From a checkpoint of a small image autoencoder: encoder norm layernorm.
Rows from block 2 of the encoder of a small image autoencoder, named by matrix and row number. Rows with one number belong to one neuron. Each number is 50 + 15 x the weight over its row's rms, rounded and kept within 0 to 99. All counts start at 0.
After each neuron's rows are labels from the 100 images, of 14976, where the neuron reaches its highest value: "patch colour" is the nearest of a few named colours to the mean colour under the peak. Only what is clearly more common there than usual is listed. The data: aerial photos of the United States (SatlasPretrain).
# fc1: MLP up (encoder.blocks.2.mlp.fc1.weight, 192x64), inputs 0-63
# fc2: MLP down (encoder.blocks.2.mlp.fc2.weight, 64x192, transposed), outputs 0-63

fc1.172:53 65 49 33 26 46 67 36 43 64 55 40 70 55 44 44 46 31 60 35 18 41 58 23 74 66 46 71 46 44 41 41 44 39 51 58 52 35 32 42 39 56 71 17 39 38 40 11 38 83 50 35 56 30 47 37 34 57 74 52 39 53 34 39
fc2.172:26 48 46 23 39 47 59 52 47 29 46 72 50 14 32 46 24 60 62 55 59 49 62 49 28 47 47 58 65 42 45 51 76 49 48 23 31 68 63 35 33 51 42 48 59 58 45 48 79 59 07 60 43 53 50 52 65 33 51 60 67 79 34 68
patch colour: pink

fc1.122:43 52 51 41 56 63 67 49 25 50 56 68 57 40 72 66 50 38 48 55 53 53 50 37 75 66 81 35 16 19 39 70 46 48 82 56 36 72 37 35 51 31 44 60 26 70 45 54 49 63 48 59 59 39 15 58 35 22 38 46 58 45 38 49
fc2.122:55 24 72 43 61 56 42 71 21 66 56 59 51 55 43 49 37 68 45 40 65 54 68 76 58 52 28 44 50 63 61 72 13 63 46 71 63 61 31 53 54 55 53 51 45 31 49 49 52 32 42 42 44 22 72 55 39 82 25 30 77 48 63 42
patch colour: pink

fc1.55:33 56 54 66 65 63 35 55 58 61 48 44 27 47 31 66 66 39 58 47 63 31 71 47 20 48 61 78 39 59 81 64 28 50 60 04 31 56 38 63 21 59 39 23 55 45 46 53 53 47 58 30 28 66 46 63 46 65 60 43 53 54 51 49
fc2.55:72 47 68 58 50 64 87 67 67 69 40 22 46 43 32 47 60 45 52 32 68 32 54 26 57 42 37 46 28 39 66 40 42 81 69 33 56 65 66 34 42 50 50 39 20 57 30 49 45 62 55 35 57 59 52 39 35 71 44 62 47 16 38 46
patch colour: brown

fc1.98:49 47 23 28 43 72 61 33 55 56 64 50 44 49 39 57 54 16 30 56 61 55 52 65 51 59 38 59 25 66 06 42 53 50 41 49 51 49 28 29 49 34 31 37 61 41 40 66 36 49 56 75 41 51 49 50 34 10 46 47 15 45 47 41
fc2.98:28 78 61 41 46 46 70 58 90 57 36 81 37 31 29 21 54 81 63 37 53 51 40 85 45 60 54 46 56 49 46 56 55 33 32 52 54 30 59 80 44 49 53 50 32 32 49 38 58 51 66 32 48 62 57 61 42 56 53 44 60 58 63 73
patch colour: black

fc1.118:79 80 62 63 44 29 51 21 64 19 44 46 44 55 63 75 47 49 62 45 75 55 39 35 38 36 82 60 68 56 54 52 67 56 52 50 50 46 36 46 46 72 63 69 56 62 67 58 32 56 50 72 34 25 29 56 43 44 42 64 41 76 74 45
fc2.118:60 39 37 29 60 22 46 53 69 57 69 44 49 67 59 54 62 37 44 43 61 39 52 42 42 56 48 37 73 48 46 19 42 61 64 25 30 27 60 59 60 24 36 32 78 60 73 63 10 51 60 56 48 42 73 65 25 64 42 42 50 37 57 35
patch colour: pink

fc1.138:90 56 65 68 49 53 57 50 59 33 67 54 37 64 69 51 34 35 00 48 71 57 26 39 64 62 76 43 36 54 54 57 51 60 45 61 51 72 37 52 72 43 57 47 35 76 63 44 55 43 54 48 40 22 45 50 47 27 39 47 29 34 41 62
fc2.138:64 60 90 54 46 59 44 37 46 42 33 67 33 27 52 50 41 73 20 43 76 65 57 41 42 46 28 28 77 40 54 40 56 59 45 59 19 38 48 72 34 47 43 36 55 14 22 48 54 47 42 60 49 46 66 67 43 33 47 55 29 47 49 43
patch colour: pink

fc1.165:39 57 49 39 94 56 62 64 22 40 66 33 56 47 35 40 42 46 59 36 48 24 50 60 39 59 40 54 67 38 31 62 54 40 49 52 60 44 40 82 28 60 26 67 62 41 34 44 63 63 66 44 54 54 79 60 52 26 56 24 42 60 22 29
fc2.165:30 64 90 41 37 60 29 32 56 26 48 30 59 63 61 40 58 58 58 77 75 45 43 30 36 76 51 56 38 53 62 62 59 60 69 34 65 61 52 52 63 49 35 48 35 57 46 47 17 21 68 71 44 48 34 61 65 33 66 41 42 41 55 63
patch colour: black

fc1.140:72 47 40 56 35 45 48 37 56 37 39 46 56 55 76 52 59 42 57 25 29 45 46 47 76 52 51 48 50 54 64 83 31 41 54 53 37 30 32 57 71 29 83 37 60 38 22 42 55 53 76 55 64 18 53 59 65 35 39 31 17 47 45 67
fc2.140:48 51 50 52 39 69 60 56 63 82 70 75 26 17 56 69 75 56 59 53 68 55 60 72 70 33 26 74 25 36 31 55 67 50 32 11 41 51 58 65 65 64 48 38 61 42 41 48 39 45 34 59 38 64 46 62 54 56 50 51 35 46 55 38
patch colour: pink

fc1.142:64 64 43 77 42 21 79 58 35 38 41 50 65 32 52 57 35 40 38 46 66 54 57 40 64 47 38 49 44 46 51 51 56 70 52 48 45 60 50 13 36 60 39 42 54 15 49 32 34 72 59 86 53 33 45 56 38 38 59 50 13 49 31 28
fc2.142:44 58 62 45 65 41 56 62 26 57 59 51 42 65 41 58 56 53 65 43 55 33 58 41 67 57 60 32 53 49 96 54 51 32 50 32 50 57 93 69 45 42 34 68 82 36 05 53 32 52 54 48 51 40 57 35 40 36 68 57 31 48 35 51
patch colour: white

fc1.12:46 55 44 27 18 29 40 35 50 30 19 41 68 41 32 38 45 56 26 42 61 58 55 25 56 29 72 64 46 54 50 59 61 35 43 44 42 61 43 41 29 54 79 36 70 23 54 17 55 63 63 42 39 36 26 58 43 42 44 58 56 62 71 63
fc2.12:56 33 46 21 63 60 45 49 48 21 31 41 56 55 58 48 43 42 53 40 62 44 30 53 37 74 43 41 50 48 59 31 41 66 44 15 50 45 51 61 31 44 46 54 69 85 67 63 48 65 59 69 66 37 85 89 63 55 38 26 43 56 49 35
patch colour: white

fc1.85:24 72 50 54 63 51 43 29 46 41 49 55 46 72 40 49 50 41 66 39 62 44 44 28 73 18 23 44 50 63 45 67 41 49 28 23 45 69 40 40 37 49 57 66 48 58 31 70 51 69 35 51 53 44 56 07 37 44 56 55 74 14 53 44
fc2.85:47 35 36 52 30 56 50 46 55 52 26 07 65 86 52 52 52 34 54 47 56 32 35 48 30 60 38 58 50 68 28 44 49 53 39 76 51 30 40 34 29 57 43 42 72 53 55 22 48 58 58 38 33 62 54 66 63 26 60 51 57 28 79 31
patch colour: pink

fc1.0:55 61 49 58 45 75 64 36 65 49 51 67 40 34 52 59 28 57 46 55 56 33 46 44 42 60 17 42 44 68 53 46 35 59 52 54 54 43 42 16 40 64 48 67 50 67 19 58 71 47 31 81 39 35 73 31 19 34 54 51 59 37 60 88
fc2.0:59 42 42 51 48 38 50 25 43 50 53 58 37 33 57 42 55 40 38 34 43 51 63 60 50 31 46 85 64 29 46 56 49 54 65 23 66 46 46 53 73 42 53 52 63 63 31 45 59 60 75 35 59 92 51 37 51 30 50 72 29 10 41 19
patch colour: brown

fc1.45:57 66 41 43 11 52 50 39 53 56 78 43 61 56 31 43 61 44 69 67 23 31 44 57 64 63 31 52 33 65 51 30 45 58 46 47 53 61 23 46 49 39 61 55 57 57 59 52 61 66 42 37 89 41 51 60 54 87 52 33 17 34 48 32
fc2.45:56 57 70 32 35 36 30 41 66 31 63 64 47 12 25 44 35 41 37 54 26 68 53 56 87 38 47 56 55 47 44 47 55 66 34 39 39 50 72 42 85 51 45 57 62 28 63 57 40 49 47 25 69 55 61 51 27 52 48 76 59 34 47 37
patch colour: grey

fc1.148:41 66 60 41 41 65 60 30 52 55 50 40 39 52 56 55 71 22 64 45 36 48 74 42 47 70 70 49 15 81 41 58 58 57 49 60 33 59 82 53 49 46 56 40 66 59 61 58 41 59 56 50 82 51 80 44 77 38 72 67 80 52 67 57
fc2.148:61 52 68 56 43 67 66 64 51 46 31 61 62 56 36 33 32 48 56 59 40 37 52 37 67 16 34 48 57 54 39 42 54 36 38 74 46 35 69 40 49 28 47 64 88 70 73 09 67 41 59 73 57 74 42 47 55 33 52 75 54 56 56 43
patch colour: pink

fc1.180:41 52 49 59 43 62 54 53 30 84 51 59 29 58 82 31 77 40 67 59 42 44 68 59 54 42 43 45 36 98 51 84 41 47 38 56 29 47 39 82 39 70 38 68 76 53 49 39 46 39 47 28 62 52 60 47 53 69 42 47 57 55 55 53
fc2.180:47 46 30 48 43 24 47 43 79 30 28 63 54 53 63 62 28 54 53 39 28 87 63 66 56 46 19 18 40 75 52 48 42 49 37 56 39 46 61 76 79 57 45 51 44 54 66 48 58 45 74 44 40 39 44 45 72 44 66 41 31 47 45 23
patch colour: black

fc1.169:36 59 70 52 60 78 49 77 72 69 63 53 43 51 64 59 68 63 23 43 32 48 38 35 49 50 44 23 49 44 63 47 57 30 38 50 62 55 37 39 42 55 14 54 71 38 47 53 37 76 35 68 28 51 52 45 51 54 46 36 02 43 57 64
fc2.169:63 68 16 62 80 56 33 45 76 40 45 32 59 47 48 45 52 70 32 56 49 64 28 68 86 55 63 57 55 39 47 47 65 47 73 34 55 59 43 70 44 41 45 57 60 55 72 61 76 86 33 52 61 60 44 63 54 54 31 65 46 61 28 37
patch colour: grey

fc1.129:79 34 51 32 46 36 44 48 24 42 63 58 47 51 58 55 41 42 76 41 48 53 52 49 44 65 34 54 58 45 68 41 35 56 62 53 60 41 41 45 99 84 73 57 59 68 72 74 53 46 48 62 54 50 42 34 49 12 45 43 45 63 46 39
fc2.129:42 52 59 70 41 48 54 34 59 71 40 48 45 59 50 57 62 46 46 73 39 30 15 44 36 57 64 42 59 49 49 41 65 34 59 45 47 55 32 28 38 26 65 48 20 48 51 74 29 49 36 42 90 41 62 18 32 75 35 52 72 51 60 28
patch colour: pink

fc1.83:77 25 57 65 37 41 28 48 56 24 47 63 45 33 61 64 34 50 48 62 38 36 40 37 57 53 46 71 51 16 48 53 31 47 49 47 68 76 27 60 35 29 60 65 22 51 28 49 50 52 63 51 60 49 45 44 57 27 51 24 30 38 82 68
fc2.83:61 40 78 40 40 55 55 63 58 42 51 26 46 32 39 39 52 49 62 25 35 55 53 49 84 49 55 53 31 29 45 31 54 63 56 27 46 64 59 47 72 54 61 50 39 43 48 40 66 54 26 64 33 59 84 73 46 35 10 56 79 34 61 62
patch colour: pink; white

fc1.185:66 52 67 38 33 61 22 54 37 24 75 32 35 45 41 77 81 63 36 50 42 61 31 59 60 37 44 20 28 54 51 40 47 49 48 67 55 63 47 39 51 49 71 78 29 34 53 63 65 42 44 47 29 27 51 43 35 60 57 36 29 51 78 61
fc2.185:86 54 13 37 38 53 61 43 37 53 40 50 67 70 68 64 52 44 23 56 55 27 35 39 48 42 48 63 16 46 56 52 57 57 41 39 57 33 47 28 54 43 54 52 75 46 47 35 43 46 21 46 26 43 66 27 26 57 40 61 27 24 52 64
patch colour: pink

fc1.178:82 52 50 32 68 45 26 23 60 33 69 56 61 36 55 64 50 50 22 10 64 45 42 54 60 41 43 54 50 58 62 57 47 60 57 36 30 55 83 25 38 63 54 36 48 44 59 59 57 60 35 61 46 34 21 70 64 39 61 43 57 77 66 63
fc2.178:56 43 53 68 47 38 29 59 56 49 48 54 47 88 58 28 53 44 52 57 42 34 42 50 26 42 80 61 40 72 48 40 47 63 99 69 48 59 65 46 35 51 38 69 42 80 56 27 58 44 35 49 62 31 28 67 48 61 58 38 33 72 41 43
patch colour: pink; white

fc1.150:59 23 64 32 21 47 32 62 51 50 46 41 87 37 71 44 56 44 31 94 69 60 32 47 43 51 55 34 34 50 59 49 40 67 56 55 67 61 56 24 38 60 30 55 68 70 50 60 49 70 56 70 32 42 42 40 41 28 68 37 67 41 52 47
fc2.150:55 63 72 51 75 47 68 31 66 55 09 59 26 54 19 68 65 40 44 60 40 38 52 19 54 84 43 37 52 55 35 38 70 79 52 57 51 73 46 38 53 60 61 55 57 41 46 48 56 33 44 52 62 32 36 22 38 48 62 60 60 59 35 57
patch colour: pink

fc1.183:43 73 51 38 37 26 38 38 47 57 62 51 33 50 60 67 45 49 48 60 51 70 77 72 51 63 38 40 51 68 41 77 52 62 57 52 39 63 40 67 68 62 47 36 46 57 45 48 57 31 67 38 25 40 65 52 35 65 63 48 99 39 60 25
fc2.183:52 21 69 38 40 66 76 52 46 79 33 57 49 95 59 49 29 56 56 33 51 39 79 67 73 44 41 20 76 49 66 52 51 53 46 47 38 38 42 30 65 59 65 46 39 69 62 42 38 40 46 53 41 42 69 55 33 38 46 39 45 48 75 62
patch colour: black

fc1.106:59 31 53 37 60 36 49 51 37 28 16 76 55 35 72 43 28 53 45 49 55 32 36 19 54 32 44 56 36 37 61 59 64 62 32 47 58 38 56 55 62 69 74 79 48 19 66 43 21 59 31 51 53 46 58 63 29 45 46 44 50 24 33 54
fc2.106:55 56 47 34 87 54 59 54 57 59 54 44 36 62 57 50 38 60 59 79 64 39 63 46 33 44 88 40 45 42 58 71 32 54 59 23 42 74 55 64 35 47 66 17 34 53 52 55 45 69 68 55 67 58 76 62 49 56 31 30 37 71 74 41
patch colour: white

fc1.44:46 64 57 32 48 75 61 49 34 51 56 42 12 63 18 47 51 55 26 57 82 53 52 67 36 59 54 62 63 69 36 46 20 45 45 41 49 43 61 42 25 47 37 64 57 61 19 63 64 36 65 09 37 58 60 55 49 34 54 55 55 39 35 55
fc2.44:41 51 52 65 63 61 57 67 72 68 70 38 55 52 56 54 50 75 58 42 39 34 63 45 30 51 44 24 49 69 80 73 35 63 67 46 62 79 52 68 62 33 68 60 50 83 69 44 46 54 75 27 30 61 60 63 59 56 68 75 45 56 41 61
patch colour: black

fc1.61:42 42 48 28 69 86 34 44 48 45 76 46 34 60 45 61 40 38 54 38 71 50 74 32 56 67 40 70 50 62 21 65 32 65 57 62 54 34 66 34 58 39 26 58 73 57 47 63 52 35 72 56 24 58 48 60 52 46 87 36 51 38 47 66
fc2.61:45 52 57 45 55 71 72 77 42 39 63 14 35 30 33 66 69 53 56 52 48 15 57 50 39 50 39 37 35 30 59 76 47 57 67 52 68 50 53 79 49 42 60 41 41 50 50 46 38 50 79 39 68 42 52 54 85 74 74 59 42 43 45 70
patch colour: black

fc1.104:44 57 50 70 28 45 53 32 73 38 65 42 47 71 31 59 28 43 70 56 58 44 64 18 52 76 69 56 47 49 10 67 54 39 33 25 54 67 72 54 45 53 58 74 39 64 58 55 50 55 38 42 70 53 66 47 56 31 79 60 38 56 74 60
fc2.104:17 57 79 68 39 56 74 53 61 55 59 75 74 41 45 43 52 79 62 56 59 64 51 64 40 25 54 50 42 28 51 38 55 37 23 36 56 33 49 69 29 33 46 31 76 52 55 47 48 39 28 26 58 73 47 74 61 49 49 66 46 38 59 65
patch colour: pink

fc1.179:53 47 49 20 25 81 33 51 77 66 43 59 62 56 36 52 37 61 85 50 50 48 40 40 71 61 36 58 47 60 46 62 51 44 46 53 39 47 45 09 49 65 45 37 47 50 56 67 53 48 52 51 30 34 35 43 51 24 71 26 83 36 23 59
fc2.179:54 45 57 48 25 45 47 13 42 39 70 45 44 44 28 35 49 52 71 20 42 40 36 65 29 26 56 49 52 45 55 44 53 59 65 78 57 41 57 78 30 53 51 50 36 54 38 64 42 41 42 45 42 81 64 48 67 58 72 59 86 58 33 78
patch colour: black

fc1.119:28 55 39 62 37 62 75 70 46 34 43 55 51 53 57 29 59 50 37 60 44 55 41 53 78 43 31 79 34 69 51 71 93 78 52 48 43 43 45 68 56 55 44 59 64 11 58 54 37 63 52 41 41 59 56 65 76 45 43 66 79 60 50 53
fc2.119:46 55 67 09 76 51 32 55 31 48 50 70 32 60 46 56 53 72 71 28 53 60 71 52 53 56 59 39 29 56 51 68 41 47 39 74 48 56 84 48 57 55 13 70 32 64 56 47 42 64 61 43 33 42 45 25 56 49 53 47 24 52 58 70
patch colour: pink

fc1.123:59 46 45 52 52 14 49 56 31 28 35 50 62 21 62 81 41 47 64 59 44 21 25 43 48 54 61 42 64 45 69 36 72 58 65 54 50 62 65 64 47 21 59 61 47 56 61 49 48 49 67 56 67 13 49 47 35 76 63 54 48 25 52 25
fc2.123:74 50 34 49 40 38 62 60 54 63 86 46 66 47 39 58 43 72 42 33 71 32 38 69 45 45 82 68 46 55 79 56 50 55 59 52 28 67 64 77 59 37 69 48 40 71 42 27 59 61 42 40 41 68 58 46 48 49 81 81 57 48 60 60
patch colour: pink

fc1.34:40 53 37 51 54 47 42 36 36 27 33 37 37 58 80 45 55 61 54 89 55 74 76 63 66 78 37 34 55 48 26 54 52 27 56 36 62 66 65 37 50 45 49 47 63 42 45 29 65 59 36 62 38 66 51 42 51 39 28 65 63 57 21 20
fc2.34:46 40 59 62 37 36 59 49 14 36 44 34 45 40 52 48 31 40 59 56 66 56 52 49 60 51 67 67 67 30 59 41 71 53 38 75 59 63 44 52 53 47 55 43 79 58 42 72 59 28 50 38 46 99 53 40 66 50 81 41 72 24 34 38
patch colour: pink

fc1.57:51 69 67 43 49 65 52 70 35 68 45 39 79 23 44 52 49 31 39 76 61 35 32 65 58 39 11 56 58 56 66 51 39 60 52 25 71 45 67 30 18 59 45 58 38 16 38 64 66 51 51 70 43 44 35 48 50 41 59 41 59 55 68 57
fc2.57:68 35 37 62 53 49 79 67 61 38 59 59 48 70 75 71 50 73 52 38 62 47 69 56 43 55 76 49 54 34 54 39 31 45 63 51 50 62 54 53 40 65 35 38 83 34 40 39 66 36 47 31 52 79 58 36 51 56 66 30 38 20 85 31
patch colour: grey

fc1.155:43 50 37 64 79 39 56 46 68 66 71 57 56 50 38 34 53 27 53 73 80 55 32 53 47 50 47 45 49 29 62 39 39 52 43 44 81 59 56 62 39 52 26 79 36 65 33 57 52 49 66 51 51 59 87 52 48 48 64 34 89 42 72 29
fc2.155:26 32 25 43 54 42 45 62 64 51 30 73 34 70 68 47 40 35 60 72 50 57 49 50 47 47 64 73 61 54 65 71 68 36 51 24 39 40 53 67 39 31 24 21 51 63 55 52 71 51 67 30 48 56 45 52 52 32 75 61 38 90 57 46
patch colour: black

fc1.158:37 40 38 50 68 57 33 47 63 47 35 67 48 62 54 54 17 80 60 74 35 30 25 69 52 60 48 54 50 35 63 57 42 32 27 37 64 49 87 60 54 55 66 66 50 48 39 52 50 67 38 66 39 36 53 56 51 31 24 40 37 54 54 92
fc2.158:52 39 43 31 28 48 59 14 73 51 37 33 51 28 56 62 27 40 47 42 46 42 86 28 62 41 59 53 63 55 28 18 50 44 56 60 19 56 60 70 60 51 70 49 54 37 60 42 67 56 35 62 40 46 82 57 53 30 57 36 59 66 71 52
patch colour: pink